From a checkpoint of a small self-supervised image encoder.
Model: 4.44M parameters, activation relu6.
Data: trained on regions of photos with short descriptions (Visual Genome), 50862 training examples, 10.6 epochs.
Rows from block 3, named by matrix and row number. Each number is 200 + 40 x the weight over its row's rms, rounded and kept within 0 to 999. All counts start at 0. After the name is the row's rms in percent of the matrix's.
# convs0: expand 3x3 conv (model.blocks.3.convs.0.weight, 120x40x3x3), inputs 8-15, a 3x3 kernel for each
convs0.10,138,186,195,221,176,188,200,144,189,125,213,215,237,217,219,199,228,218,234,230,172,235,206,206,127,246,248,181,188,124,154,209,185,222,182,213,161,225,235,173,245,196,143,248,263,248,192,206,184,175,185,223,223,210,200,198,227,193,170,250,311,150,70,156,150,219,176,178,172,272,164,184,191
convs0.11,112,143,160,196,156,186,195,146,165,210,233,217,276,223,244,221,173,215,271,135,157,186,209,199,260,208,110,230,179,173,236,254,230,286,193,144,146,222,223,210,189,241,256,228,153,225,189,194,219,161,176,201,202,234,247,225,207,221,259,296,211,213,251,333,190,163,189,172,202,195,214,171,210
convs0.12,120,225,206,219,170,187,141,195,138,147,188,255,207,216,185,205,195,186,197,218,195,147,169,236,170,159,236,213,226,68,132,298,202,230,232,237,267,161,263,189,192,129,181,172,160,204,204,199,216,226,207,257,198,197,197,187,61,202,190,138,225,63,237,60,142,235,198,247,192,130,255,176,241
convs0.13,128,182,266,194,219,231,192,184,226,168,260,149,240,235,167,262,206,128,224,203,127,194,213,136,228,218,183,221,104,254,93,166,226,175,172,238,289,215,181,262,129,276,201,179,250,202,157,221,194,189,212,226,193,183,184,75,217,174,185,331,180,265,171,145,160,175,241,116,200,262,231,239,223
convs0.14,057,117,167,176,183,195,192,178,190,171,198,176,173,237,169,182,173,175,207,146,218,253,221,254,227,167,214,216,202,268,221,203,276,206,187,224,205,247,225,145,230,209,167,217,213,179,185,164,158,193,218,190,181,200,174,163,168,207,168,175,239,152,207,220,240,239,245,214,211,206,180,202,206
convs0.15,110,229,192,194,226,180,177,203,209,196,208,210,177,159,289,191,170,254,181,127,140,216,71,140,218,122,220,190,144,162,265,205,211,218,139,198,181,87,134,114,115,225,208,205,211,158,219,204,186,195,189,218,181,180,211,134,271,193,203,209,99,190,219,127,141,224,171,213,207,253,151,219,225
convs0.16,032,202,174,194,213,204,186,297,269,153,233,229,156,239,231,166,229,221,204,189,202,238,246,257,248,186,241,202,251,231,158,161,180,173,233,194,215,173,182,198,224,225,180,219,231,145,240,230,252,219,203,217,219,215,268,264,187,187,273,281,273,175,228,191,207,173,180,205,191,190,188,136,244
convs0.17,039,183,141,176,147,124,155,215,197,214,215,233,199,169,196,179,232,230,276,104,207,166,226,295,247,222,257,221,121,178,150,105,195,215,115,195,151,157,178,198,272,294,237,254,210,201,211,255,247,229,219,215,212,230,152,254,234,275,213,160,225,215,205,231,191,107,172,186,220,190,170,174,175
convs0.18,044,251,257,218,218,226,210,260,240,210,184,256,183,167,236,162,176,171,141,208,291,288,280,354,280,210,209,230,242,203,127,152,188,119,185,197,180,223,213,209,253,248,199,165,152,144,202,246,207,196,245,231,213,213,223,260,266,163,281,271,208,232,259,202,265,221,259,282,238,249,249,238,247
convs0.19,112,161,148,201,160,164,200,151,200,188,173,153,229,200,171,205,252,168,171,169,307,180,196,169,178,229,182,197,150,223,204,200,158,231,230,204,246,136,219,194,194,259,164,180,165,171,162,243,212,159,154,184,160,210,199,208,235,200,247,196,226,126,132,242,194,199,179,198,250,174,171,255,166
convs0.20,118,192,215,176,201,218,184,216,229,206,216,200,175,259,220,145,210,150,139,171,150,219,130,85,238,128,233,269,251,228,264,186,152,198,132,73,154,196,178,178,203,189,213,237,159,205,217,202,222,171,138,169,183,177,175,220,217,196,218,130,124,145,86,187,255,237,233,182,187,228,249,205,147
convs0.21,110,197,217,221,198,176,201,161,208,220,226,151,190,234,197,192,272,253,198,200,183,199,159,149,189,240,187,201,230,243,190,186,176,190,202,215,217,241,216,178,178,213,229,162,200,165,171,155,141,209,253,201,222,223,207,291,350,208,170,173,146,137,158,65,221,225,232,183,173,182,168,197,206
convs0.22,122,248,197,188,228,201,194,203,187,199,191,143,184,201,107,179,158,188,234,106,194,252,175,200,231,215,220,194,255,170,271,185,185,165,143,243,278,133,179,247,254,195,244,125,233,251,204,208,210,192,206,210,193,205,239,113,158,128,168,223,175,193,149,198,245,231,221,213,206,195,187,188,191
convs0.23,123,189,183,208,190,194,226,202,178,199,298,238,184,189,286,166,200,209,186,170,203,239,156,199,252,213,249,176,122,198,211,274,184,200,242,274,173,262,236,233,180,122,165,212,223,214,190,167,186,172,206,217,174,189,218,158,185,191,199,210,204,246,219,154,165,168,239,230,108,178,238,210,218
convs0.24,112,154,141,163,195,201,224,227,230,233,268,177,152,248,207,197,208,143,169,206,213,96,198,236,128,310,244,193,147,160,168,169,216,239,186,290,203,170,194,196,120,204,144,220,246,205,152,181,211,175,180,194,194,221,236,210,98,190,86,140,203,151,237,201,189,228,207,220,158,149,284,233,231
convs0.25,116,175,145,188,195,220,179,163,154,178,241,287,195,186,193,230,193,195,212,295,292,151,178,254,220,223,212,212,210,148,234,227,279,272,208,214,267,246,253,147,169,134,156,213,270,183,193,205,201,171,196,176,174,200,166,203,212,298,210,199,242,148,264,192,221,182,272,181,186,133,182,252,172
convs0.26,125,190,195,199,198,213,213,179,193,201,222,209,181,243,218,195,246,257,213,200,197,207,214,192,198,176,236,179,226,195,172,309,224,112,250,282,177,213,263,216,225,196,269,183,212,207,202,217,190,192,201,189,231,220,214,63,266,309,138,153,201,318,344,175,215,190,223,236,223,241,170,147,196
convs0.27,115,231,266,246,200,240,208,195,251,231,294,277,219,211,217,168,201,178,186,194,246,206,148,220,197,191,112,212,244,251,239,164,242,229,313,319,245,233,174,190,206,180,229,279,221,233,204,181,195,222,215,190,194,175,178,175,151,154,253,228,235,268,288,254,199,158,236,185,154,207,212,284,256
convs0.28,032,208,240,231,146,217,196,198,160,181,168,203,171,187,189,160,257,281,289,191,195,254,240,290,251,143,116,153,241,221,156,144,198,193,201,162,201,253,213,211,228,161,148,175,143,157,241,262,245,248,217,223,223,206,207,231,165,184,264,257,291,245,196,214,206,145,194,175,90,147,171,129,147
convs0.29,052,254,202,178,266,204,167,290,211,217,111,206,188,144,167,243,164,172,216,172,224,193,185,215,236,182,178,192,257,220,159,226,209,233,272,260,246,193,136,169,290,276,243,316,268,215,227,200,236,297,235,226,220,225,199,276,210,143,162,206,212,177,139,190,201,184,199,237,240,233,249,225,179
convs0.30,104,204,217,232,176,244,228,178,189,217,219,133,193,157,152,213,153,114,166,149,177,162,179,245,179,262,253,255,199,144,136,176,203,133,184,267,218,182,159,151,194,207,204,224,280,227,212,197,182,213,186,188,229,231,191,174,269,103,148,185,138,259,238,114,179,175,168,218,236,190,168,201,129
convs0.31,117,215,282,225,273,194,239,214,212,193,228,214,175,189,195,242,200,304,217,201,218,265,245,134,244,186,217,182,165,257,135,253,252,181,291,211,275,198,171,193,175,182,180,236,176,194,204,225,184,211,258,230,228,160,191,246,205,166,165,304,230,196,139,234,211,232,167,189,188,246,187,193,259
convs0.32,121,193,189,237,200,193,246,233,219,234,127,206,192,163,178,159,84,150,118,194,149,273,276,123,156,240,152,134,177,194,271,208,183,259,179,119,156,222,158,212,187,128,172,204,138,142,198,187,198,188,180,187,239,229,238,96,229,134,39,246,195,129,150,149,225,209,179,179,192,217,159,196,231
convs0.33,140,215,197,203,195,159,231,170,176,177,228,118,170,179,213,236,180,167,171,232,170,212,213,145,236,239,259,210,143,240,170,168,144,139,200,136,252,176,199,174,153,298,185,221,198,241,162,237,202,258,184,186,200,172,173,197,219,170,160,272,195,249,156,258,187,230,180,170,153,266,181,279,157
convs0.34,039,196,220,236,151,176,189,232,268,204,288,246,200,306,280,225,330,255,259,257,240,236,303,319,244,187,228,266,229,233,171,174,209,193,214,194,222,265,200,174,325,209,168,222,225,225,167,203,141,198,215,201,185,206,198,232,179,158,230,182,203,238,160,148,180,189,169,218,188,194,170,149,181
convs0.35,049,149,152,165,147,165,151,158,208,157,197,206,141,213,188,139,232,212,184,199,213,201,163,264,181,194,183,204,242,230,195,168,270,210,192,233,198,221,183,157,265,157,183,179,181,244,219,206,164,242,284,241,254,279,256,214,172,158,290,277,252,316,223,134,255,206,147,230,175,172,207,150,211
convs0.36,033,249,240,193,273,270,165,189,262,201,224,241,193,233,238,193,241,171,211,207,238,218,259,311,269,169,191,234,178,196,162,166,182,202,230,234,231,171,218,176,173,216,173,169,202,124,220,220,232,222,210,244,241,198,267,231,147,224,178,221,315,214,155,213,265,173,156,251,226,218,248,180,187
convs0.37,101,243,234,204,201,212,243,149,197,196,173,172,254,182,209,216,236,227,259,114,163,230,95,104,211,203,199,212,180,155,175,233,101,116,262,196,282,139,222,214,138,227,196,172,123,135,221,219,171,183,219,185,160,185,197,260,171,103,206,98,212,186,206,322,181,214,209,185,281,240,188,197,149
convs0.38,123,256,214,176,217,190,183,258,231,222,182,197,221,192,227,213,193,205,191,253,210,215,193,109,166,233,195,191,108,262,141,290,238,227,250,211,203,199,244,205,143,180,175,224,204,156,194,192,184,185,169,157,228,205,207,223,275,109,177,216,139,161,188,174,192,228,205,165,235,177,184,140,185
convs0.39,137,177,186,206,193,205,148,183,175,178,245,223,204,247,187,134,208,227,221,223,194,230,191,201,166,182,201,296,233,200,191,185,226,205,226,188,242,218,183,182,231,254,245,138,167,179,215,193,209,177,187,180,201,169,214,196,308,233,191,125,189,205,197,184,165,182,254,207,265,181,212,135,160
convs0.40,046,214,215,185,230,199,200,238,249,219,146,191,166,241,230,232,215,235,226,164,199,158,221,235,222,228,205,182,207,225,176,171,181,208,200,181,204,249,272,263,238,238,262,222,244,230,224,208,219,217,229,207,153,162,150,214,162,165,259,252,251,221,181,169,271,233,218,194,194,189,214,194,211
convs0.41,107,194,200,180,178,178,185,217,204,183,148,159,189,185,214,218,210,219,269,189,220,176,182,146,185,169,124,168,152,179,227,120,172,183,290,201,249,155,176,180,133,175,208,159,202,213,155,188,182,205,210,117,167,179,175,197,207,194,236,224,108,253,227,176,248,198,237,171,196,201,173,284,271
convs0.42,045,157,146,180,172,201,172,195,224,192,183,205,203,202,145,135,206,145,148,255,244,204,287,285,236,186,200,218,196,151,164,132,149,196,196,150,197,142,188,177,188,223,196,182,210,166,213,236,219,207,216,179,212,218,234,263,239,210,228,229,192,180,228,195,163,92,123,213,165,193,188,169,174
convs0.43,141,211,199,241,223,199,211,203,206,203,252,218,203,212,200,184,153,132,179,172,179,231,195,216,234,216,155,157,305,170,119,197,190,157,185,213,222,308,249,167,338,199,126,253,226,233,237,174,159,203,204,198,192,176,196,327,197,3,176,205,166,103,189,222,243,189,177,271,204,147,220,167,140
convs0.44,114,267,222,221,176,181,225,201,166,177,184,165,143,227,180,168,277,252,251,173,113,137,213,179,228,219,221,226,29,101,152,145,266,173,131,248,183,183,176,253,165,127,160,231,157,206,252,238,242,235,225,186,224,204,192,130,212,222,231,208,158,248,215,189,145,206,190,183,213,160,207,244,211
convs0.45,038,207,185,186,215,225,195,190,235,193,194,183,161,176,198,167,270,199,211,214,228,183,196,229,204,193,140,216,204,203,158,167,184,180,230,195,189,200,233,226,239,241,189,191,239,222,167,221,198,190,223,193,149,161,190,191,220,187,191,235,257,172,162,208,253,206,217,221,214,206,216,219,216
convs0.46,036,272,241,246,235,242,236,208,214,229,207,241,209,191,199,209,207,212,279,284,242,258,309,239,179,227,230,232,259,228,160,182,205,152,202,196,212,186,191,186,219,261,189,187,192,167,250,273,254,244,204,182,268,229,255,273,271,210,222,232,222,225,238,210,220,212,179,295,240,207,271,227,223
convs0.47,117,172,199,154,197,192,201,188,183,188,194,251,268,174,200,245,165,195,227,193,172,236,220,186,253,179,168,107,183,225,247,167,152,188,198,180,184,182,181,241,204,156,239,186,256,287,187,175,188,155,188,245,202,205,191,200,145,187,267,209,91,273,281,212,198,203,154,169,203,120,184,247,226
convs0.48,106,202,198,168,201,203,178,208,201,213,163,168,173,154,210,196,172,161,240,120,227,187,159,250,205,176,237,244,212,349,178,199,205,172,123,140,188,97,132,139,157,193,176,195,208,164,202,206,173,194,225,224,204,231,233,166,296,360,187,156,238,124,157,126,198,173,174,193,176,187,225,228,218
convs0.49,120,236,191,229,268,215,246,286,227,237,152,245,167,165,192,158,139,191,209,243,220,126,197,249,103,256,272,170,180,121,139,269,187,127,324,242,231,301,261,208,178,113,166,137,155,193,216,173,198,210,181,189,241,238,223,176,113,244,163,190,173,310,332,169,256,237,161,211,161,118,159,179,121
convs0.50,044,213,233,181,223,235,187,244,231,134,181,212,189,236,132,188,268,172,191,124,219,210,205,257,233,162,146,173,157,224,224,162,210,232,246,215,252,234,212,287,213,220,218,197,206,305,210,238,223,183,204,219,182,146,187,205,200,226,255,200,254,216,102,211,247,211,200,180,165,216,195,202,229
convs0.51,111,174,213,180,200,244,173,262,213,212,156,222,208,181,190,264,172,187,203,143,283,193,243,197,214,213,173,235,206,228,159,221,203,142,128,113,51,208,204,199,196,203,205,163,247,239,138,182,181,142,208,185,192,171,205,258,149,258,217,234,315,156,188,191,216,178,211,153,254,178,184,135,194
convs0.52,126,262,229,227,228,218,182,256,159,189,217,218,189,159,237,185,201,178,136,261,196,192,188,166,151,170,166,194,239,334,254,272,178,119,194,208,132,177,174,195,150,194,253,211,217,158,182,178,221,206,202,186,225,241,185,132,225,269,220,170,199,176,245,176,208,182,206,197,197,245,221,226,211
convs0.53,036,202,225,214,155,230,249,186,226,272,147,185,177,203,179,164,191,175,170,247,229,254,245,112,147,188,177,230,179,157,122,162,172,170,197,206,224,177,176,223,246,267,278,211,227,229,201,191,176,218,268,244,187,229,223,212,177,176,197,236,291,214,224,164,150,104,127,208,193,207,181,234,271
convs0.54,119,196,215,154,180,194,189,232,204,238,174,125,180,262,212,233,258,209,229,234,180,167,232,212,221,198,155,170,162,167,198,227,164,181,244,239,180,156,190,233,184,204,204,228,223,151,180,161,154,215,179,166,205,182,183,180,176,215,202,154,135,236,222,240,167,228,273,181,186,240,251,194,213
convs0.55,108,185,185,173,165,201,184,139,166,175,214,171,204,235,235,230,224,203,225,135,228,136,137,157,156,122,200,236,233,273,219,167,126,228,233,124,231,214,189,243,225,195,200,174,144,199,235,254,192,189,238,172,143,191,172,327,244,237,175,245,226,246,177,250,180,171,183,231,212,287,176,256,221
convs0.56,035,188,193,141,124,192,182,181,238,191,133,192,182,202,160,198,231,163,209,174,197,266,206,247,265,169,182,172,190,211,161,183,245,185,208,231,207,187,168,153,246,209,183,221,240,227,212,211,196,265,284,248,229,247,223,240,203,162,225,207,313,241,186,251,150,139,196,197,187,141,147,172,211
convs0.57,118,210,240,213,208,204,181,227,225,229,295,245,233,310,203,211,292,223,251,261,193,275,227,236,127,209,261,191,179,117,202,172,193,207,262,210,147,226,122,209,186,174,214,184,186,170,162,193,217,178,161,169,208,206,177,162,151,176,305,154,211,325,106,182,222,259,225,221,162,307,239,255,256
convs0.58,134,213,216,179,198,165,177,167,137,162,224,203,193,255,205,216,191,189,162,129,210,204,100,101,174,112,215,215,148,136,209,289,272,215,210,160,136,140,180,211,174,171,118,163,203,178,195,198,189,225,208,193,198,189,180,130,112,182,261,348,238,191,177,119,153,192,154,145,228,224,176,151,228
convs0.59,048,211,212,226,174,217,212,223,247,196,212,270,204,210,232,156,229,200,165,252,280,257,228,248,145,185,186,221,239,217,190,191,264,250,206,245,235,280,239,254,250,267,253,242,197,238,217,196,180,216,192,161,157,161,158,222,198,236,163,205,251,188,147,211,287,261,243,246,245,222,226,209,204
convs0.60,039,187,227,202,180,190,234,171,206,232,171,157,156,217,194,145,158,99,151,279,231,248,258,251,239,186,209,177,237,182,207,175,159,199,235,210,221,154,147,171,239,206,159,211,148,179,212,174,149,249,249,222,166,176,186,193,163,179,181,221,237,206,191,204,193,220,175,203,214,209,148,150,196
convs0.61,039,220,255,276,218,252,257,236,265,244,216,219,260,211,170,212,251,188,212,234,199,261,221,227,275,203,223,213,214,161,153,228,175,189,224,220,176,201,173,153,251,197,184,235,227,245,170,202,181,210,205,201,208,235,147,225,250,229,236,231,294,198,182,152,218,159,194,228,196,202,239,229,187
convs0.62,039,251,247,248,255,196,235,237,223,119,250,250,260,217,211,193,167,176,189,179,256,226,208,281,260,167,233,267,218,221,183,224,205,184,198,221,144,127,211,245,264,196,137,192,234,236,199,189,175,224,232,209,273,293,279,270,158,124,161,168,277,228,144,233,80,168,132,259,185,133,190,195,197
convs0.63,118,197,189,207,166,175,214,187,219,215,170,174,199,191,209,180,236,239,222,189,204,315,189,172,189,203,214,248,206,207,276,171,144,243,239,212,201,174,120,140,219,252,239,199,199,206,176,184,226,177,185,222,192,152,175,130,147,156,274,210,390,257,222,257,197,203,208,256,244,241,227,168,212
convs0.64,040,163,179,242,174,164,240,168,146,208,183,238,168,218,178,155,176,194,178,192,237,232,157,247,232,147,247,263,154,227,141,158,218,175,216,231,187,225,241,167,287,239,132,229,259,88,258,249,228,236,259,228,247,237,264,203,150,165,300,219,251,270,219,199,218,239,201,216,187,117,234,164,124
convs0.65,109,204,215,172,199,218,221,209,219,208,184,214,191,139,166,203,165,154,190,257,210,160,145,218,116,171,255,141,162,68,184,228,161,274,278,162,273,193,255,252,217,205,190,247,274,258,185,184,159,196,175,208,155,142,138,160,87,271,175,228,284,187,170,264,135,201,221,152,148,144,218,209,167
convs0.66,108,153,209,153,159,219,157,178,198,199,255,197,153,233,177,204,208,229,178,270,269,223,205,201,232,207,161,219,235,150,227,226,210,127,156,245,147,273,195,147,239,261,270,255,216,203,174,192,208,185,187,197,190,178,196,134,108,273,179,224,152,213,321,187,189,191,203,187,196,170,224,177,230
convs0.67,112,217,174,175,194,180,181,207,204,193,181,232,207,208,220,238,147,145,141,286,114,166,303,157,237,246,165,176,217,240,198,236,154,148,141,109,146,158,126,100,222,272,170,193,197,212,183,192,179,212,134,162,185,171,202,206,245,207,189,122,101,155,103,131,204,255,195,258,202,209,193,226,260
convs0.68,038,177,113,165,142,157,177,155,192,157,144,179,177,145,132,160,132,194,183,230,240,267,310,331,268,300,213,277,189,187,129,142,162,177,145,124,136,237,258,217,299,247,229,218,228,171,263,274,258,192,244,168,214,196,194,238,275,226,240,277,238,244,207,175,178,177,193,177,213,189,178,202,178
convs0.69,129,169,210,186,226,211,206,189,176,174,248,251,164,201,224,235,190,196,217,194,180,147,250,271,205,241,176,224,252,85,188,143,145,116,233,227,224,261,147,207,301,188,172,233,274,241,244,189,217,196,210,196,195,189,206,333,110,356,176,153,220,195,144,187,168,215,181,271,214,159,243,230,232
convs0.70,116,188,185,212,204,152,164,178,149,186,205,156,222,157,151,205,116,192,253,226,196,267,225,177,196,190,212,258,191,205,246,171,200,257,231,233,230,171,285,256,211,169,94,123,115,170,200,196,197,160,200,250,183,188,177,124,169,149,145,272,307,169,175,161,207,251,279,231,235,191,207,173,166
convs0.71,033,218,217,214,198,198,187,248,307,248,191,149,167,255,215,253,269,249,314,215,304,303,271,318,286,190,206,175,245,262,227,204,207,215,240,182,236,217,186,188,263,192,190,275,200,223,223,213,227,249,237,233,252,223,236,275,168,237,282,281,337,199,163,249,175,179,179,260,262,245,201,200,259
convs0.72,108,172,192,206,204,192,218,150,168,224,144,151,243,105,179,196,160,247,209,229,261,202,249,282,210,191,258,69,133,171,305,110,185,200,166,170,264,249,224,167,140,199,235,117,153,181,205,173,199,168,208,259,206,198,232,205,149,132,208,119,151,137,118,255,155,221,152,221,201,162,210,178,223
convs0.73,133,214,214,225,218,220,206,225,168,196,205,178,191,218,205,195,244,277,194,223,237,252,211,87,138,243,249,166,191,166,264,216,211,230,144,300,226,157,153,220,175,78,241,178,324,221,187,187,175,137,243,236,194,183,183,118,255,235,248,144,242,167,125,190,256,221,222,201,232,176,205,113,294
convs0.74,038,236,163,175,242,142,186,223,227,128,210,186,219,171,226,221,215,166,156,120,204,200,250,254,198,201,131,210,227,215,135,183,169,174,228,194,212,175,164,105,275,271,165,149,245,265,230,196,189,251,260,218,261,211,214,227,286,244,200,220,207,190,233,172,218,198,191,221,221,154,214,220,234
convs0.75,040,185,182,154,223,211,167,309,271,219,195,203,162,255,195,149,207,159,201,188,202,202,164,191,202,139,161,209,187,164,143,191,188,194,198,166,204,204,148,157,227,173,188,163,182,210,264,243,226,295,271,269,256,250,248,257,210,221,239,282,323,196,191,223,224,215,201,199,215,193,220,173,164
convs0.76,039,201,209,163,209,235,212,180,236,206,177,235,296,250,202,282,248,182,238,205,230,193,224,172,249,179,198,205,141,181,137,186,185,227,219,203,198,162,181,200,267,251,176,211,193,149,243,206,185,266,209,224,247,226,213,204,171,154,255,216,241,212,221,225,143,175,191,208,263,232,181,265,171
convs0.77,128,225,174,185,214,202,225,210,232,184,216,235,240,183,264,205,242,234,181,181,135,145,172,221,121,214,220,273,241,233,196,230,180,258,163,273,250,230,194,230,170,230,173,262,134,204,147,164,201,215,172,145,236,210,236,168,230,258,243,182,243,198,225,184,176,185,170,235,167,213,200,233,157
convs0.78,133,230,213,201,216,216,190,207,207,222,189,182,153,243,191,170,166,215,170,234,218,205,235,158,313,248,170,265,191,203,191,282,83,156,265,84,225,174,242,167,207,146,264,265,165,245,210,195,249,200,230,205,185,218,228,159,191,185,98,297,192,147,180,200,188,197,237,200,218,170,216,260,230
convs0.79,118,192,228,207,176,213,200,166,209,263,166,150,180,133,126,269,190,188,195,155,233,151,135,153,269,189,222,305,231,197,226,149,218,198,114,111,142,221,204,187,181,187,296,212,249,200,183,182,234,204,260,161,184,183,194,187,211,292,210,165,270,159,163,161,205,165,161,202,166,193,244,222,235
convs0.80,041,170,219,244,199,215,209,253,278,223,251,294,242,246,271,234,260,246,201,217,264,317,257,227,239,272,138,229,182,267,225,161,245,215,230,279,260,276,226,174,240,231,219,257,247,204,219,279,276,235,248,235,174,161,189,247,255,227,233,321,323,261,200,173,212,144,159,196,112,158,145,127,139
convs0.81,039,217,186,181,164,161,175,207,194,193,185,235,227,285,245,257,265,219,230,174,191,206,228,300,279,254,246,219,248,197,153,197,192,201,234,193,228,220,212,192,218,219,165,228,245,254,200,212,212,286,250,243,176,200,218,212,190,207,205,211,227,172,122,215,172,138,229,176,155,218,212,187,197
convs0.82,108,196,182,212,167,183,172,195,168,162,129,149,252,136,169,169,135,166,177,232,156,200,210,198,157,205,162,178,216,175,86,243,233,168,197,259,205,153,202,133,180,93,167,173,195,240,223,220,181,191,209,206,227,228,192,133,278,261,184,191,171,179,248,221,214,184,169,165,170,166,168,175,132
convs0.83,117,209,198,222,177,167,197,198,182,197,266,273,230,224,200,183,234,231,178,174,193,182,120,113,86,238,200,180,180,256,186,188,286,272,175,248,242,213,314,276,134,191,181,172,202,192,154,229,228,157,203,206,162,190,225,218,254,200,211,278,215,144,231,189,246,173,168,139,205,186,216,212,232
convs0.84,115,205,207,197,221,186,218,260,249,255,213,179,142,207,178,189,105,224,173,252,191,174,203,193,176,234,264,201,229,284,271,286,242,145,255,225,179,230,188,208,139,184,298,223,215,219,169,178,191,214,216,213,264,257,225,159,174,192,186,215,167,268,278,269,223,206,201,233,103,221,174,178,191
convs0.85,115,211,229,265,192,193,196,188,199,228,66,150,208,86,205,292,188,187,249,148,120,108,235,258,216,231,136,185,121,219,164,231,235,275,204,228,271,248,241,159,144,155,183,166,178,240,173,180,128,183,202,195,227,211,190,164,152,185,333,149,191,140,172,188,171,175,143,218,149,142,181,174,219
convs0.86,106,167,178,179,172,172,159,139,126,131,229,180,135,213,210,237,139,172,186,209,221,159,209,189,165,172,151,122,193,224,190,253,182,118,158,152,144,112,155,121,192,160,98,218,220,157,210,230,227,244,169,215,198,205,203,262,291,278,177,208,159,205,123,203,168,234,212,182,237,179,219,239,215
convs0.87,030,213,206,233,226,219,207,206,188,206,253,222,202,268,223,230,190,160,219,268,270,275,242,308,246,227,240,193,196,216,175,155,188,167,162,188,130,182,197,260,280,237,272,214,226,229,207,248,225,206,213,205,163,191,203,241,189,162,180,229,284,170,156,233,150,179,277,169,190,232,182,109,170
convs0.88,142,200,185,255,194,194,239,190,250,181,197,148,218,199,216,163,206,235,196,234,186,231,252,223,189,233,166,171,228,152,182,278,116,207,226,197,174,220,203,170,248,222,101,295,153,209,170,204,189,219,180,206,191,179,229,107,159,175,121,62,324,141,71,288,215,190,217,222,156,287,229,218,173
convs0.89,139,179,225,209,228,173,201,207,236,196,187,149,187,165,187,188,183,190,241,249,165,219,246,178,141,203,222,199,195,155,206,204,147,252,192,260,109,164,159,208,182,222,246,242,191,207,181,215,188,201,217,209,208,195,198,193,245,192,188,75,231,259,203,104,230,230,180,157,157,163,188,191,200
convs0.90,043,232,222,254,174,204,192,214,199,255,184,224,210,232,164,187,231,154,164,268,255,290,195,225,237,141,179,221,257,199,175,170,226,152,153,229,199,224,264,255,230,202,223,166,257,255,352,200,205,228,232,206,310,231,152,201,164,197,217,209,203,185,215,145,261,198,238,176,136,130,179,139,187
convs0.91,139,185,171,147,215,169,160,219,192,241,168,142,168,133,211,257,170,189,255,202,187,209,237,186,188,202,193,178,217,125,186,247,233,155,265,172,174,240,185,238,200,224,236,208,245,147,213,183,180,209,202,203,207,197,153,189,191,138,174,169,127,183,233,88,212,206,185,211,221,191,216,260,237
convs0.92,116,271,218,205,282,231,217,235,224,214,238,232,297,219,139,209,188,154,182,285,230,133,218,215,176,229,173,154,164,221,247,150,226,285,190,165,256,166,233,281,184,208,178,226,173,152,231,219,212,166,183,159,193,197,207,255,169,205,192,111,81,242,157,129,180,203,224,219,217,217,191,216,181
convs0.93,116,194,193,194,216,201,217,210,188,181,217,186,197,202,189,183,221,236,170,149,151,137,302,230,211,215,212,184,238,186,195,192,164,173,266,219,168,244,277,182,214,211,190,128,128,183,211,208,236,167,154,204,199,199,239,255,211,246,73,112,279,163,159,202,197,238,220,218,275,207,167,170,245
convs0.94,112,202,212,219,203,179,202,208,196,222,232,186,201,272,235,227,167,110,142,283,247,260,202,203,154,199,148,199,172,186,210,238,205,142,240,254,221,221,209,300,161,220,203,257,269,198,225,233,184,231,221,229,197,192,191,119,209,144,232,240,196,250,277,218,173,184,168,205,149,227,226,168,184
convs0.95,033,161,161,234,205,204,221,236,285,278,252,246,201,304,298,240,318,307,249,236,343,260,245,278,217,163,147,184,220,179,155,177,169,168,194,181,191,178,179,153,179,194,178,191,205,174,190,156,131,209,191,169,224,219,189,189,167,199,246,209,231,216,166,129,270,214,219,223,226,237,204,228,198
convs0.96,116,152,170,178,189,203,229,166,235,257,124,168,227,153,151,155,204,245,172,230,146,202,230,240,241,149,254,202,171,125,274,178,123,194,146,155,231,172,171,218,128,101,208,182,134,205,155,162,211,136,174,201,190,183,225,197,218,307,237,178,279,173,211,319,136,212,196,181,224,181,184,194,181
convs0.97,134,185,145,189,198,169,178,152,116,166,208,224,304,177,192,213,191,228,184,214,150,135,186,151,127,154,242,167,188,228,292,237,218,222,251,211,135,211,292,250,120,234,238,132,191,226,227,237,231,214,167,213,208,178,185,246,328,311,234,234,178,244,138,156,173,203,254,167,197,254,174,176,212
convs0.98,117,165,143,145,191,160,202,202,202,164,210,191,255,186,155,135,177,237,186,166,173,144,196,267,206,183,216,196,167,218,164,243,193,203,255,282,310,176,204,216,207,228,214,178,146,177,213,206,222,194,172,167,185,183,200,86,159,205,195,192,121,293,317,346,198,163,185,195,231,197,214,160,105
convs0.99,046,261,194,245,175,153,210,187,215,209,219,159,149,195,170,205,163,108,213,184,293,242,220,344,202,233,217,293,233,222,196,197,224,211,201,217,191,236,210,153,278,310,187,207,198,166,208,196,191,195,270,213,193,235,199,260,249,250,252,253,253,270,222,172,226,172,224,246,224,232,204,228,202
convs0.100,127,166,162,223,157,188,198,178,217,184,155,254,177,207,241,148,265,231,171,228,145,186,237,146,161,204,160,203,230,233,191,129,157,256,140,149,201,205,173,140,267,239,195,177,178,187,161,145,181,208,172,198,207,165,206,280,286,169,198,178,202,281,150,110,214,188,171,217,215,147,208,154,174
convs0.101,047,220,236,196,141,217,204,148,230,194,233,205,238,300,230,257,244,154,190,235,321,290,237,252,245,201,190,216,197,223,202,228,237,262,230,228,222,198,250,289,258,284,272,195,198,208,247,240,241,247,264,233,208,230,196,280,192,161,204,182,165,211,202,161,131,162,215,149,170,248,125,159,188
convs0.102,043,137,212,145,162,176,137,187,203,165,234,194,124,306,227,163,255,215,170,179,224,213,200,218,248,229,233,270,177,186,170,158,229,208,235,252,253,209,159,139,227,252,206,156,235,202,247,249,244,238,242,228,245,259,242,225,236,195,248,208,166,270,251,232,258,154,199,197,184,221,107,97,131
convs0.103,104,206,210,197,175,152,194,187,180,189,140,170,176,161,145,154,181,184,211,78,182,160,193,211,196,124,231,232,217,241,277,216,173,251,168,179,215,145,218,221,232,187,129,246,177,99,185,203,227,209,168,194,185,171,188,251,210,145,247,139,162,224,177,101,234,201,195,165,196,219,257,182,162